A small image classifier, trained from scratch.
Data: trained on photos of plants, animals and fungi (iNaturalist), 38949 training examples.
Rows from block 7, named by matrix and row number. Rows with one number belong to one neuron. Each number is 128 + 24 x the weight over the matrix's rms, rounded and kept within 0 to 255. All counts start at 0. Numbers have three digits each.
# fc1: MLP up (model.blocks.7.mlp.fc1.weight, 960x160), inputs 80-159
# fc2: MLP down (model.blocks.7.mlp.fc2.weight, 160x960, transposed), outputs 80-159
fc1.623:159096124114106071138144145106129161177140125131147120119137150128128105143126110117122158124129109138143169124109104161127136102109121147164116138131144142147150114138144106122130135114093123165144130138117105163133128130123127112116134115
fc2.623:144132140138118113137113129118128161141104139123092096163147139134154136158144088146117115122140147117130114131154140176165160138177079106154160129106144189117118147109125129162124118104141114127150123139115154140135110119119140138147156135
fc1.624:117146105091104189111124091132133170180120118125153129101095131090132074162106131107153156127117096143143132094083106117125131150157121117146154185117124092110094101146117158153116140102170125086139126145156121122124160150156143106143126094
fc2.624:177108075099140123102116111115117121107143131136121129087124111149130171112129182105170138193147170164120116155132133121100133136132144123143206136132162131099136140158112097142147116157160122119131151101152107179107130111159091143149141155
fc1.625:091110123139107110151133179146140098117090106145120129125126124174095075114125122123152150103129092120148159151135186123163151144083100099127129157147128111085148134113131127187134126162132109122121168124152135126114118138073133101147159132
fc2.625:140115092149166141127101114106124137142115118122140148113121134139133172109154146105142114116099111109131146142131109175127106098125084107114128130171129078125150127168096126136165136128134137133133141133108105115141097115128178126151134114
fc1.626:096184134116123157073115124151079117130117119143163088109160138156191123103148144105077133153093107139150134108137120131153131151132133156111139150152129142112093131157139087143103084192127089141164181169176118143125103131121184139118155109
fc2.626:107143102168149180134115142126127140130154149131130116100154145139102133169130079141119145121124109073127109109109118115188137136131094099119168125126098136127141073106138118088155098163110116113192142148107151085102121119149112162123107163
fc1.627:122112158152148124141114125091117117149127083132146140133111089122124141126122092096160141158125114164117127075097119115140110210095145098083125151137119145160162127121146182143089106185120131180107166109099164162132100111140179103125118106
fc2.627:123150153117138108106105144140160157118157093119158128190116126147141184165139121127112147110082121194124112101138119148103116120151120153127142084152106150121123175111108111147123112126112159139158160100131149140094175123129127141138121070
fc1.628:106127145151144162086142165154133176118133116124128095136110132142116123110083124132126126129139126130110137101156115150136116141134120155166175135100143092126131103137161087106137104096097138084120173114165157110130150139123146123139171165
fc2.628:162127096142152122125110096129137144127170094152125094136133138105116158160127067152115127153140142123160137149180157107094157126151089177134152110108125136134133128131113119144125106149085123111151137128172132163123127171134166114116160176
fc1.629:147087149127124115143145138085110147104140128095080095127139171116105091129112148115121125133148110113143125156124073119139129128121143098145110136120181130143089145102134161098164128164139116149124143112169142126149152095116150111095126100
fc2.629:152125121098121169114102135132086146100183137111136151137136147100163113101092136099120146120116132133159092142177150119107098051132096115110152164145100095133120126133124099164154116163118145113121097135095123121125125130136128073139121167
fc1.630:110133110137167138136136097140136150170113125114157146118113150109155098176085115089104142140173139160131169153114103146130098142138132079130147177140103156139105117115114092102133132127130102137126161110171122127132163181105102157141157097
fc2.630:119128092136129110112098075124125164165170136152124119107140118136094096115140129107072184124091121147126171156122091134124138140150093086109092132102117132117123090139166103139117084098104131151118147136121126146140150125114112164136108161
fc1.631:131149135139085107126160123161146104163119174142053130132133118093147162090150133148091115127166162138157141145145170145132081126140116148127165127110116134147134102181140149151114159183158128089106096098150159131105126148103160126126135085
fc2.631:126118156081117125125120111119063121137184144148123143125161163085127116114110120122076114162105141118157148143136159139110125118111133112105159147108105100120109140181152146150143090102123109152132091150116114137109116142118105156162124108
fc1.632:136137119120122128102093101127157160113105136140095161100114130124121136132117095079111138111133138116114157093127173117156108127098088074123135150128136109135151150129124120141107143120119141106093144085151142142097136138122137114098152119
fc2.632:103136118151100143132114094097184138099134147125099155083135138143097130132141178105141159099124183153109141135134129123154103130143093139120155130146094111107128133129118134149120112059129114137129133120114136111169132142088112102104135119
fc1.633:107119132139138098091083139134116105124101118134164139145114127071098159141090141150108117116104128131108107119151069105101122150129101113124156153068132124140145126139109118117125159115056117121108118161116086164104134108151138131108185143
fc2.633:168134112132096125087102085143106107102116121135148092133088146081156163111151118093172114123127061103105128143185126116115170131118098136112107144153100131154139142103133124159100136116100118153129114153079057116083108104144130153102094134
fc1.634:112148173110147131100116115125150093174153178123100112127144113127131114111103146137130131105101121134117105102162181136083105118133129133122163115159150152112179159161137135168116129144111088161107129118165148121120118178150172114113146159
fc2.634:117122142073097148145122137143155154115131163120141106157164151092141102103150092125127124149140132132121088126139144090154133134136134133114130122167119143139163157137177155135114165115148134122127113118118092146112134159131121113119122115
fc1.635:126100151119102123076112128174140104122129157092170134114114112152119102096132100122110144136092128155150137097069127153132124109144081117159124133154122167141119133181101140140116131164155104129126137153133132122136112121161106179133175132
fc2.635:101102138139145135128115099139144122169144130068123118110164159128139113120158136126126134140166143167158127124124121127126126138161162126183077142114127132099144136141138170127072081144140115130093112118159127109152132099131105119121131105
fc1.636:111077154125128107117117127126136121135114111113096125149148105151061131154141147151109123125175164125094130132170154093131128117141141110132126128139160152148147124092150094121079114142128178125156105154096136166113123134126121144130146127
fc2.636:179116102100125137129115102107158126124129172123143132150131078140115096124144142157161127131130137091110127145155135117087120142179102182153118109114134132103094135098108098133171139164132135132132156109142098133097117104146104136100179152
fc1.637:105135089119146089108142135148078120130096096123118112127159163109114135168083123130151120104181126148141133122158125131124113141079105157139117117142136111117136158131172168095145130092144129146146145106090158139104155110139136105126127113
fc2.637:102122084127090119123118092126129146133119129163138108103162124169139140121094147134151133106155121190142099106130134151127108092128154134149145121099133099126126139111127137151112149134104157130103113122121191182090105155098149114109147126
fc1.638:103080136101145157110125141158135151114157093104110130119134147144113141129099182096124125090091095165120136112154129156115132113155120112117167170137134149140130133134135141128115092141129102106157121115132124135105115140079081170148135089
fc2.638:134134170155144131108159165152126135133118158152143147138097096115149133117098108138135105150089165139165113133158141127105183124155107117075123149152123151167127130095136114144184144119115134137149180105093142088147104142144092137119138134
fc1.639:175148102155104157101135127117141134126146125148134136138125092140139135130118099116131144097087149125124124103167143090140106110086129137153112117113155093130111091117156158131096147147131145153145133116169135112176120152142141131115117115
fc2.639:167129127120136190131153140145142111166141161127110128140120116177132135133119152115139142142126158100112111128150138120134136139141122104147163149120112112143151124138166156165099108135134113146120158138101135172150110198130142103128156133
fc1.640:121154109123143126104106160180091124105139133148111147131144125137085129086106153127137127117170136128114128103142108128137129101155183117137147138100119102137121114131157141149158134120091095121121115137148148134155106127144124137164124110
fc2.640:115137129134091090114098065120124166144178067139127089139112124133097157101094110162144134127163135144137107155117125155062140100129112110147096126094121163149069108149140117127134149126116118137139172115130110142091146132069124094142131124
fc1.641:129150170136147113119157182120104123133164126141115159112142108104102122126132162166141131147120137131146148128141116132112126143160129143131124127102095115121169118136114133108142145130096128112130101111096145111112109128085136139119156148
fc2.641:122133120117121139142109117140095134160140115132130089152148142137154136117090110136120123130124159122165116165115147159098110126130111139137108114142118119124119127149146141156145168138122135116132152096084124134124140143129104125106111126
fc1.642:119148115131146125111136155126122117119120137143127132125159131133104133110100120146091138142126135154135154131118134086155148160139109170109112152125162089131099134145136153121125120156141139152100104148136164100175133141109071188159083126
fc2.642:129101138157192117157159152159104086160117063083096136102117173138173145151116122105144141103141117140122117132094070111119098126130125100160117106101117151057126117106130083109141115146095111163119122124130086134174091152141135147054124153
fc1.643:097139146101094108145133125089081128144080110103151144112107127167126092111136096105154142067106142112113163111134134116119137104107138118136153128124140149115161150154136138118148134109106135108129148182096138133117141141184076102116112153
fc2.643:145146147131100148137097139071115162135084136127116107103124135149145130108207119116121093135114099108126110144117114138116092102159122112118156158155109070113149165122109135146154117123149085130113120135098131171141110155170141132114115094
fc1.644:118113129158095078132128159107136122145132155146093126141170146162116131124096121132098111130092127132150154116165123125081114166119111142149114094102163139157148162121163163154121107132082131112106131120116111125124134148102129123132111133
fc2.644:134153114140141171121123127135104106141132155149143103135120116097197128110156127176082130177107152114130137134086133135117109118087101168117152145131125081117123150121167150128150142115132138118138159147124129150128126116099109115130113104
fc1.645:068129137096125092135149146128145144127130110117132145151157119134139107105134110111122123124123123134141108112175145129138142138131136094133160178105122096130134160103084105143117167125097121122118084160130167109155174107113127104127099150
fc2.645:129129100125112086152080133142104108144170182159127161124134111152127120184121140152133148165110133169120186121113134181146108175141111126138118120146113131100114119176115093135100080164164147107136125133119118115141125102134095097124110152
fc1.646:070164082151118156121136142104110136165120092077170151108186100167136093141103147113105134122141127153167142128095130106102106175087112083152137139143101093133077141157123102158134117130127111144149113116079124155101125136107174133172144107
fc2.646:158091142111069101147101095125128147160164136147162101163193064130115138135117102162073107170125165124133130073094131150113115122106140141173136113159123119174072096146137065193128096160108116117189140129120132129095120127108171127072084125
fc1.647:120134148111126151176138157146176085206127142142098082104185127112115057130118144096135126142135151144108092134106118099131159129093124135152141105122167111116136165120148114088110132080128157107131082156154138118114105098138124163143161126
fc2.647:123103122065143097087170122184138113119121114105110160159147117116118125127168128114121111136120117150140117131142107155117159145145139120148097126130090124092130131075151111133135133107130123127116142148128127166111142117098116135090170102
fc1.648:133135110164130120147126132148097145139124110152125128082163139119154140173112161152134143114089056122151139104102175122076119104148138139135118134179059166146090132106103132125136139147073124167121118161156127139101080104128135124102136125
fc2.648:089146135188150153087127133130163154159113123154152063151171112144117117112153097138107133119184126143124093124119126139151178108183134148163136098154143118088168134133145090125116104155112122123113159144123162101126113168116126130111170112
fc1.649:123130136106132130157158114121138120122140113105120143139135190129138141140088158143106104195126126097152194121129109098139104146108162101127138136143163148136137113118097122125116123104146121151137112168115090105104126108138120145092122125
fc2.649:114165131104094113107129115127137128139123124117145107128133144132134112139149124121141113096131117145165135084158139140113113092146149128170155098108136082155131138102166158134110103128112114112114141118109162106159073137119076103137108105
fc1.650:095153121116124119131099132145129150086113131105125156143113107130100106134122106110127163139118120117148140109193098120152134151126116086097111111114124117139168110135152112150106102119146120147116142139086077121137150135123103106126103141
fc2.650:147106145089165105105129148124128106099092120066106156111153125114171101120120081126138128117142164173113119157114104102161085096118125148122132090153124115141114125155136101159155129111133121094120133145103168111134128147110143135142088103
fc1.651:135081115111126116120140191151107146106145128103145134151122162146147163102122118116151144091105111114157122112114086106138121158140139102133119162108111120157177130098136091133130121129105125090114098103095141065116139155129121125089096154
fc2.651:117133143142100138157139135117134083140141130127121168133130132145113142127178111125139114088151148110090161124142139146113141073090168125073101152117139114118131135137146147160156140141170123127135113111081146087091105150163132154130124154
fc1.652:085117093150153147141113133198144062140110122105135109119102119176115121110100087101144133130149094142150123135142114126148126109133114110127175120109149115155086131116146131108079140155120125099137125115159151131111129093182119112151158145
fc2.652:119124117115164122119108116116108125148158097135136144122111120160096113100116132158150127124151119068094095152109099117120084099127113113170154107161115119147105089142144138120057126126131125123137124129125128118199143128117163133119121109
fc1.653:118127164127145145136157158117162156168094122132156105133168110126157149135107137109120075177146085154098121118133112130129165156128080139102134116125113126126185147107110103152142101144148168105147142136125100101093149125147117106123169082
fc2.653:120141151112166116114128153136113076132157141141148150171126132104081158153159123138152162113127104099152094119125146162132121080133137117137165130113094121150125170196151119112124123103131127131135090123130110125114155112113154131125118175
fc1.654:117070095109138167155124139101121126159119141151177143120132123154104130125145123153111151094101181164141136133100100157145121117143129195109125140153109082166126078148143149161136106128114139082137111075132112156117147095127136150120108120
fc2.654:155171147207130154122139157135155152102144109096138164137115119156129110129113109153125150120122107129157107152113139131111141127158129130186120150108119129148130127146108144149149172151103131161091125090120123123174150107134129120078072117
fc1.655:158133151112121131133119152137125127135131090168154120080151154143129072127120130142121114095121136123096105118129155108150125097108107149122171085085105114117137093123137128118113103114113150141121133127148182084108126141133152129138126133
fc2.655:100142142113130135127134115108126121154129106130162104123145149158173097131117120123123110161115160132101121146153150141102117115127138129137120123122108171123127130133149102161142118135104144135150157139141150127137153122120103084077129150
fc1.656:156157076170136117145131107150135132158123133158130092108110124129047155114136168141079118099070086111121116165118146156126077119131126122148155147107117138106179164130140122156122137164138131137142109098122115077104160153116162165098176130
fc2.656:157149129149148142156143188111124110093125112106112103172129125128146174109152156117077053150124120114113128157130148172142154075125122103168103104088125147078145132145175115123169136110119102113118134127115168104090090138109113132123144146
fc1.657:128131105134113092105150182103093154148130140122147162081100122123155073122109105153111155095155119142164077061142091119105119096125129164099115103120115119141123124117148135142117130105101152105113128130071115116122140110113152069136152111
fc2.657:128100077107128110176148104128105081142123110130144103131134162132167117110111139113151128137137123106155183147135119169113117114151141149111105116103147177099116166139114125136126131134122143122162133174112104124106143162142119092109148126
fc1.658:111138113154101166140147112150167095150139090152139142133122169098121162127074109146164123145138150086132174111090133130141102123131080207166148129106089139150129122130147121134133119136115128113128101122150214100160143128109124102143118131
fc2.658:113140140136094102132133137098168158114142105163124069145133098128103113124141123165142115154104109122116116153123125166126103075124125144131148110128131083123154182097075124135126126090159110150131123140171182113118127096126095142133132120
fc1.659:117136161184089138114157136150134110145134164139137101134135116149125137106097125173149163143128137106130104147122079110134110098150144147129124096109089151137128128145130117140134133140123134186125121119135201135145161173143137143140165135
fc2.659:104124126137104146132111135155136134099161122168160106115105107121137117164128117166145153168127148130119094098148100155143117146167119092139145101121168163120132136128096096144142114106153149121119122137118143076104164152153126139128134152
fc1.660:127140115107137125082141158139113125149146098131095123136135128143128156094085126078134122138101098136122114098126139156130167115155131130195144134115152112113106175094120165162111109135148153107163156078115118134103148125077132120133124136
fc2.660:141125122124109158117123102082090152120166067186132119120158143147146141091139138158175103173108144211093118136160116139145128082067099132155123123156146096110134108145149106122103162133143159129096131134138146133101155130146123117104154128