From a checkpoint of a small image classifier.
Model: 5.6M parameters, width 160.
Training: soap at rate 0.0019, 14600 steps, batches of 192, held-out accuracy 51%.
Data: trained on photos of plants, animals and fungi (iNaturalist), 38949 training examples, 72.0 epochs.
Rows from block 11, named by matrix and row number. Rows with one number belong to one neuron. Each number is 50 + 10 x the weight over its row's rms, rounded and kept within 0 to 99. All counts start at 0. After the name is the row's rms in percent of the matrix's.
# fc1: MLP up (model.blocks.11.mlp.fc1.weight, 960x160), inputs 0-159
# fc2: MLP down (model.blocks.11.mlp.fc2.weight, 160x960, transposed), outputs 0-159
fc1.317 098:72 80 35 42 34 54 53 43 40 43 62 51 51 69 60 43 48 54 38 29 55 52 43 33 54 37 46 43 57 51 55 37 41 38 39 33 54 58 71 55 54 56 62 42 53 50 33 44 47 38 43 36 43 47 47 46 29 65 59 40 56 60 43 34 50 47 39 64 42 39 36 40 53 37 58 46 55 45 46 42 54 66 65 53 48 39 57 61 67 56 39 39 55 38 46 55 53 50 52 45 68 39 51 32 45 46 44 44 43 54 56 49 47 52 45 60 51 63 53 34 61 58 59 49 46 37 57 36 66 61 55 49 49 55 62 65 48 50 61 57 63 51 74 42 58 30 42 44 61 48 55 51 55 39 37 59 58 46 60 42
fc1.318 097:60 53 51 34 58 65 44 52 54 41 57 54 41 56 31 75 50 59 59 44 61 55 39 42 36 52 54 55 44 57 47 42 40 56 60 50 53 43 43 50 56 49 44 42 43 52 54 59 51 55 47 49 36 41 48 44 66 55 60 45 52 45 63 51 47 67 57 66 41 26 47 54 59 50 42 50 41 35 54 64 62 45 44 56 31 46 59 54 46 40 55 53 60 57 55 40 62 65 50 46 52 35 30 49 63 32 49 60 27 59 39 36 45 46 36 66 43 54 52 45 56 46 62 62 49 61 64 52 49 49 37 52 56 38 38 38 51 54 58 56 41 48 52 28 51 50 34 54 43 62 34 52 90 61 62 65 35 45 41 38
fc1.319 102:54 17 58 40 44 64 43 58 59 55 36 49 47 44 54 38 61 35 41 52 55 52 45 45 46 42 39 63 57 49 63 47 43 59 46 50 46 53 58 55 60 46 54 54 62 44 54 50 72 52 66 52 55 44 24 41 51 46 44 46 55 65 49 57 35 64 54 54 59 51 49 52 59 43 35 36 49 51 40 54 32 36 41 62 49 56 57 56 56 50 45 55 38 40 38 43 42 53 59 47 53 75 33 56 74 48 61 54 48 56 43 57 36 59 48 62 67 62 43 55 53 42 42 49 52 67 45 46 33 51 30 36 46 53 50 61 57 66 53 50 61 39 69 47 38 53 65 45 47 73 61 22 53 59 49 67 43 49 52 46
fc1.320 096:52 61 55 49 41 60 53 42 42 56 49 44 62 41 55 18 57 53 39 53 47 59 58 36 62 57 58 42 48 42 26 45 56 43 59 56 54 50 48 62 48 54 41 55 61 35 52 51 52 44 58 65 64 48 67 43 43 41 47 37 67 47 34 50 44 29 60 57 38 43 32 58 75 55 45 49 56 48 39 45 52 67 54 48 66 40 67 34 50 50 45 52 64 53 49 62 46 61 72 29 56 45 37 49 51 47 38 51 39 56 60 50 43 48 35 57 57 68 29 50 55 57 64 54 52 55 57 61 36 54 30 47 56 50 42 46 42 55 57 52 53 41 43 59 28 55 44 42 51 60 56 44 62 65 68 62 48 51 33 44
fc1.321 095:50 52 61 24 33 63 44 37 53 52 56 61 61 54 40 55 42 34 64 60 47 42 48 52 59 50 37 45 53 39 35 54 62 45 48 48 54 52 35 63 50 53 54 61 64 42 41 33 56 44 61 67 38 43 43 55 47 45 63 49 59 37 48 47 43 50 59 66 71 44 49 52 18 45 59 42 53 56 59 60 43 46 48 35 40 63 58 61 60 45 40 33 35 38 51 52 47 55 51 30 43 32 56 31 45 49 36 39 50 49 31 45 41 45 60 56 58 47 72 43 51 56 47 38 34 61 50 50 44 66 47 50 65 52 43 59 46 42 30 69 50 53 50 33 45 63 46 54 41 39 41 40 54 54 45 63 67 49 47 45
fc1.322 104:50 68 64 49 65 36 36 46 48 40 58 57 41 55 50 43 56 48 55 40 58 53 35 50 37 36 65 44 47 51 45 60 46 54 46 47 46 30 63 53 49 37 61 34 75 67 52 47 35 48 57 55 43 65 43 52 58 40 61 50 31 47 50 64 43 61 57 64 41 61 62 58 43 41 51 38 32 48 50 64 58 59 39 41 55 50 47 51 39 41 48 64 48 59 56 24 53 53 44 41 64 54 44 44 67 40 55 61 33 56 53 47 57 39 51 62 30 62 55 42 42 61 42 46 51 71 55 50 25 49 48 44 52 49 34 40 40 48 35 42 39 53 51 50 48 46 73 39 56 58 64 43 40 66 55 60 68 41 52 47
fc1.323 106:30 34 37 51 57 67 45 53 36 58 56 40 41 52 54 31 68 45 68 43 59 57 49 50 58 46 56 43 69 49 47 53 67 61 57 63 50 40 59 43 39 46 49 58 35 48 55 47 63 55 54 53 53 48 55 25 53 51 45 50 59 59 49 56 36 65 46 37 44 61 57 49 44 46 33 40 59 63 39 63 38 56 55 54 45 64 56 54 47 45 50 63 37 55 43 52 39 57 43 43 41 61 29 48 85 42 47 43 49 45 33 56 48 32 46 61 53 64 61 49 61 60 33 50 40 51 57 76 55 46 41 56 57 39 56 60 48 53 51 50 27 41 50 56 61 42 49 35 57 36 68 53 54 51 50 35 58 36 48 49
fc1.324 100:45 47 50 40 50 50 44 37 40 31 64 43 57 50 41 45 36 44 45 52 49 55 33 57 55 48 25 49 55 41 50 55 43 56 59 49 66 48 27 39 39 40 50 49 61 50 48 41 38 47 43 53 61 59 60 71 50 44 47 50 55 67 54 43 47 63 85 34 32 37 40 68 31 60 46 42 47 38 44 62 57 68 40 55 54 41 51 40 40 39 75 46 40 45 47 56 51 42 51 56 42 34 53 52 42 47 24 52 48 47 51 45 37 41 45 54 67 54 51 54 58 56 51 49 46 56 64 62 45 53 71 66 66 55 67 51 49 34 53 56 45 53 58 61 66 47 54 46 41 37 47 66 49 47 62 53 48 54 64 45
fc1.325 108:33 55 49 49 67 61 66 46 60 55 48 50 38 44 40 47 50 49 54 60 66 42 53 63 56 54 66 56 49 58 46 31 46 46 56 34 62 60 55 51 45 40 47 55 41 58 55 54 32 31 50 57 55 29 65 31 44 59 41 42 65 44 65 56 63 63 39 52 54 55 44 23 45 50 64 55 55 38 50 37 47 44 61 45 71 47 49 39 45 51 61 55 63 56 45 39 47 62 57 57 50 51 54 63 39 45 55 32 26 61 46 52 33 44 49 41 42 52 60 48 78 42 38 38 68 43 39 42 58 54 52 49 58 51 41 40 32 46 64 56 38 58 53 44 60 55 50 43 50 40 37 46 64 61 54 43 53 29 63 46
fc1.326 096:54 49 63 47 51 55 45 54 45 58 77 44 53 59 50 53 34 47 52 50 41 51 41 34 46 53 44 41 31 56 46 61 40 40 48 36 50 43 48 46 47 64 49 46 63 59 51 59 54 66 47 52 52 34 70 44 50 65 55 52 36 42 57 52 66 52 53 61 63 28 49 53 52 51 47 50 47 34 42 36 60 45 46 53 39 57 49 37 60 59 25 46 38 50 31 55 45 53 51 47 56 33 37 48 63 56 44 47 51 67 66 67 56 33 37 35 58 49 63 53 68 69 66 52 40 53 71 60 65 61 56 54 43 56 37 63 49 31 47 51 50 53 36 44 63 61 50 36 65 44 56 49 33 33 52 46 63 47 62 51
fc2.317 104:49 56 46 55 51 52 42 44 58 45 46 49 41 65 58 64 62 45 52 35 52 53 62 55 36 43 67 39 65 42 53 49 36 64 42 19 52 48 35 40 50 56 59 58 49 42 46 33 60 43 58 38 57 36 57 53 42 42 46 50 58 47 65 64 60 52 53 49 58 50 59 32 41 62 55 42 56 39 51 61 55 52 66 40 47 41 73 57 64 45 56 35 65 34 39 33 25 54 56 45 36 42 57 48 63 44 47 51 55 39 58 42 41 47 51 50 48 50 55 36 58 22 63 36 64 61 48 66 49 51 51 50 48 46 60 58 36 58 45 49 57 47 30 53 71 55 57 60 70 56 53 54 75 54 54 53 63 51 51 56
fc2.318 099:67 51 66 45 54 39 73 71 61 47 42 59 50 53 30 56 52 47 41 53 46 55 58 49 52 66 38 55 45 53 51 39 58 36 51 61 49 37 50 34 57 57 35 53 54 43 41 45 52 62 55 53 43 69 56 59 43 55 62 50 37 41 50 43 52 60 56 47 61 44 43 52 56 47 42 64 50 48 43 61 51 32 61 39 49 47 61 42 52 53 37 47 46 57 55 68 37 25 58 50 47 45 30 70 50 27 51 50 39 71 42 48 54 46 59 58 61 43 67 60 40 49 36 54 46 58 56 51 58 42 40 60 46 53 34 46 38 54 51 55 43 20 52 46 52 41 32 31 53 67 41 62 55 46 60 34 30 35 43 49
fc2.319 109:37 54 61 66 56 46 49 63 57 63 51 42 23 52 61 53 59 41 38 61 36 50 43 43 78 42 65 41 48 34 52 39 29 54 47 44 52 56 55 70 53 29 58 45 67 27 47 54 56 47 57 54 40 53 56 53 51 41 55 45 55 48 52 51 55 60 62 51 58 58 56 45 58 47 63 50 66 72 55 42 39 52 49 66 46 41 48 38 47 62 44 68 59 57 43 52 51 46 55 64 53 43 67 47 75 68 41 66 62 35 50 42 45 48 71 46 56 70 55 42 55 33 57 50 46 48 57 50 47 36 45 50 57 25 58 55 50 60 44 49 42 37 62 53 46 44 45 42 47 69 55 55 47 63 48 55 45 54 50 55
fc2.320 095:39 27 38 46 42 64 43 38 48 43 58 48 64 58 26 49 53 55 48 46 60 46 60 52 48 65 58 38 44 60 55 51 46 54 38 49 48 51 42 46 47 52 38 53 58 58 42 50 51 54 52 64 39 60 56 72 51 67 51 52 25 52 47 55 48 46 54 59 34 44 28 43 70 53 58 44 48 51 53 56 59 45 52 59 59 44 55 61 49 53 55 54 55 60 58 44 47 47 56 77 63 41 36 38 61 61 34 54 33 55 57 44 39 51 46 40 52 59 60 56 43 65 47 46 59 35 62 67 57 30 59 57 46 50 31 55 62 75 54 64 30 47 40 64 44 44 53 57 35 48 52 40 44 46 39 33 60 65 29 56
fc2.321 089:41 50 37 41 52 47 42 47 40 59 46 49 44 57 54 75 53 53 44 45 49 36 40 56 60 59 63 46 59 59 39 48 56 48 44 50 52 63 52 40 44 50 60 42 52 40 45 27 60 37 43 49 38 37 48 44 53 56 69 19 64 50 58 49 59 56 47 43 44 48 38 57 56 40 27 69 62 57 62 42 49 37 50 32 51 56 63 44 62 44 51 48 56 41 38 43 50 61 50 53 30 43 37 46 50 44 43 62 55 54 53 53 41 43 51 54 62 63 45 38 49 48 32 47 57 45 55 39 62 45 39 35 65 66 33 55 45 64 36 73 52 54 64 73 58 54 51 71 39 57 47 50 50 37 60 36 69 45 45 65
fc2.322 097:33 48 66 61 51 49 54 58 47 47 58 51 38 65 66 64 69 57 49 54 51 54 46 57 78 44 43 45 52 42 56 45 54 52 45 45 47 38 44 54 53 44 36 25 57 55 56 53 50 60 43 39 29 42 38 39 44 60 47 82 55 51 48 55 36 56 43 39 48 39 63 58 44 34 56 30 60 64 58 36 49 51 58 51 65 62 70 53 61 75 35 43 52 48 44 63 55 41 62 62 36 54 56 61 52 52 51 40 43 47 53 74 58 49 59 51 40 50 43 37 39 43 38 45 38 57 39 42 54 49 50 40 64 35 34 58 71 57 44 52 54 51 51 36 40 48 41 46 53 52 61 53 48 57 47 59 69 44 43 45
fc2.323 101:47 54 47 44 68 52 45 37 38 39 49 51 44 58 55 63 55 64 40 56 59 46 54 49 64 47 62 25 51 56 68 47 47 43 55 59 55 38 65 50 43 50 57 48 51 54 44 56 33 58 47 54 55 66 42 42 58 58 55 43 73 47 54 43 44 51 47 59 56 59 38 65 55 64 57 40 44 74 52 51 44 56 47 56 46 53 28 49 61 51 59 66 40 31 45 62 61 65 53 49 52 52 46 47 40 50 39 55 34 58 53 56 37 50 46 55 47 41 41 68 71 43 34 53 56 46 58 52 69 43 38 53 53 47 48 56 47 52 37 78 48 68 52 51 65 41 40 33 48 31 56 54 54 59 52 51 34 25 23 55
fc2.324 100:59 60 53 43 60 46 49 44 55 55 45 59 40 47 45 36 67 45 52 52 45 38 56 55 46 46 35 62 57 47 47 61 48 57 47 34 60 53 49 57 46 45 54 58 61 51 65 48 60 37 49 50 43 58 43 59 38 47 70 53 69 46 65 42 53 42 55 40 43 47 23 48 39 35 34 44 40 59 56 69 51 68 32 41 55 56 44 52 60 25 48 50 55 58 34 49 66 47 35 67 55 49 38 54 28 65 51 54 50 68 54 59 56 46 37 71 58 50 54 49 65 52 44 45 63 62 35 50 45 38 48 48 65 42 66 51 63 54 57 60 61 45 41 49 57 32 38 73 36 48 61 41 40 42 64 64 52 61 57 52
fc2.325 108:64 46 48 42 48 54 52 43 40 58 53 44 49 61 30 70 54 49 50 64 49 55 44 58 56 40 51 41 39 58 53 41 43 58 51 37 45 43 65 48 35 65 44 40 47 54 53 54 56 38 44 68 34 49 56 32 35 51 41 57 54 12 50 40 40 44 50 43 53 49 45 67 63 51 35 49 60 49 69 49 52 60 52 40 62 52 62 38 40 62 65 42 49 40 71 51 53 41 52 38 43 46 56 44 42 37 53 60 43 42 52 47 39 56 63 52 44 50 61 55 80 56 54 58 53 67 62 33 62 55 50 59 59 63 63 41 51 60 71 46 37 44 34 68 55 51 58 63 54 38 46 58 66 54 40 49 58 59 46 56
fc2.326 093:26 54 51 68 51 41 49 56 59 49 51 53 39 54 56 48 75 44 48 48 45 60 55 53 60 66 51 47 48 60 40 43 41 55 57 47 42 42 33 59 40 32 56 47 55 58 56 54 48 54 59 56 63 51 60 63 45 43 35 47 65 61 36 54 36 58 42 32 51 35 59 58 46 30 61 41 52 34 52 50 43 32 55 60 65 50 60 51 68 48 57 51 51 46 57 39 55 38 45 46 48 56 58 49 62 59 73 45 61 48 53 62 52 43 40 50 53 62 50 65 39 52 62 48 45 46 63 53 30 34 43 38 62 56 52 49 73 35 60 64 57 70 51 64 47 30 43 69 35 53 64 51 36 52 37 56 61 55 51 36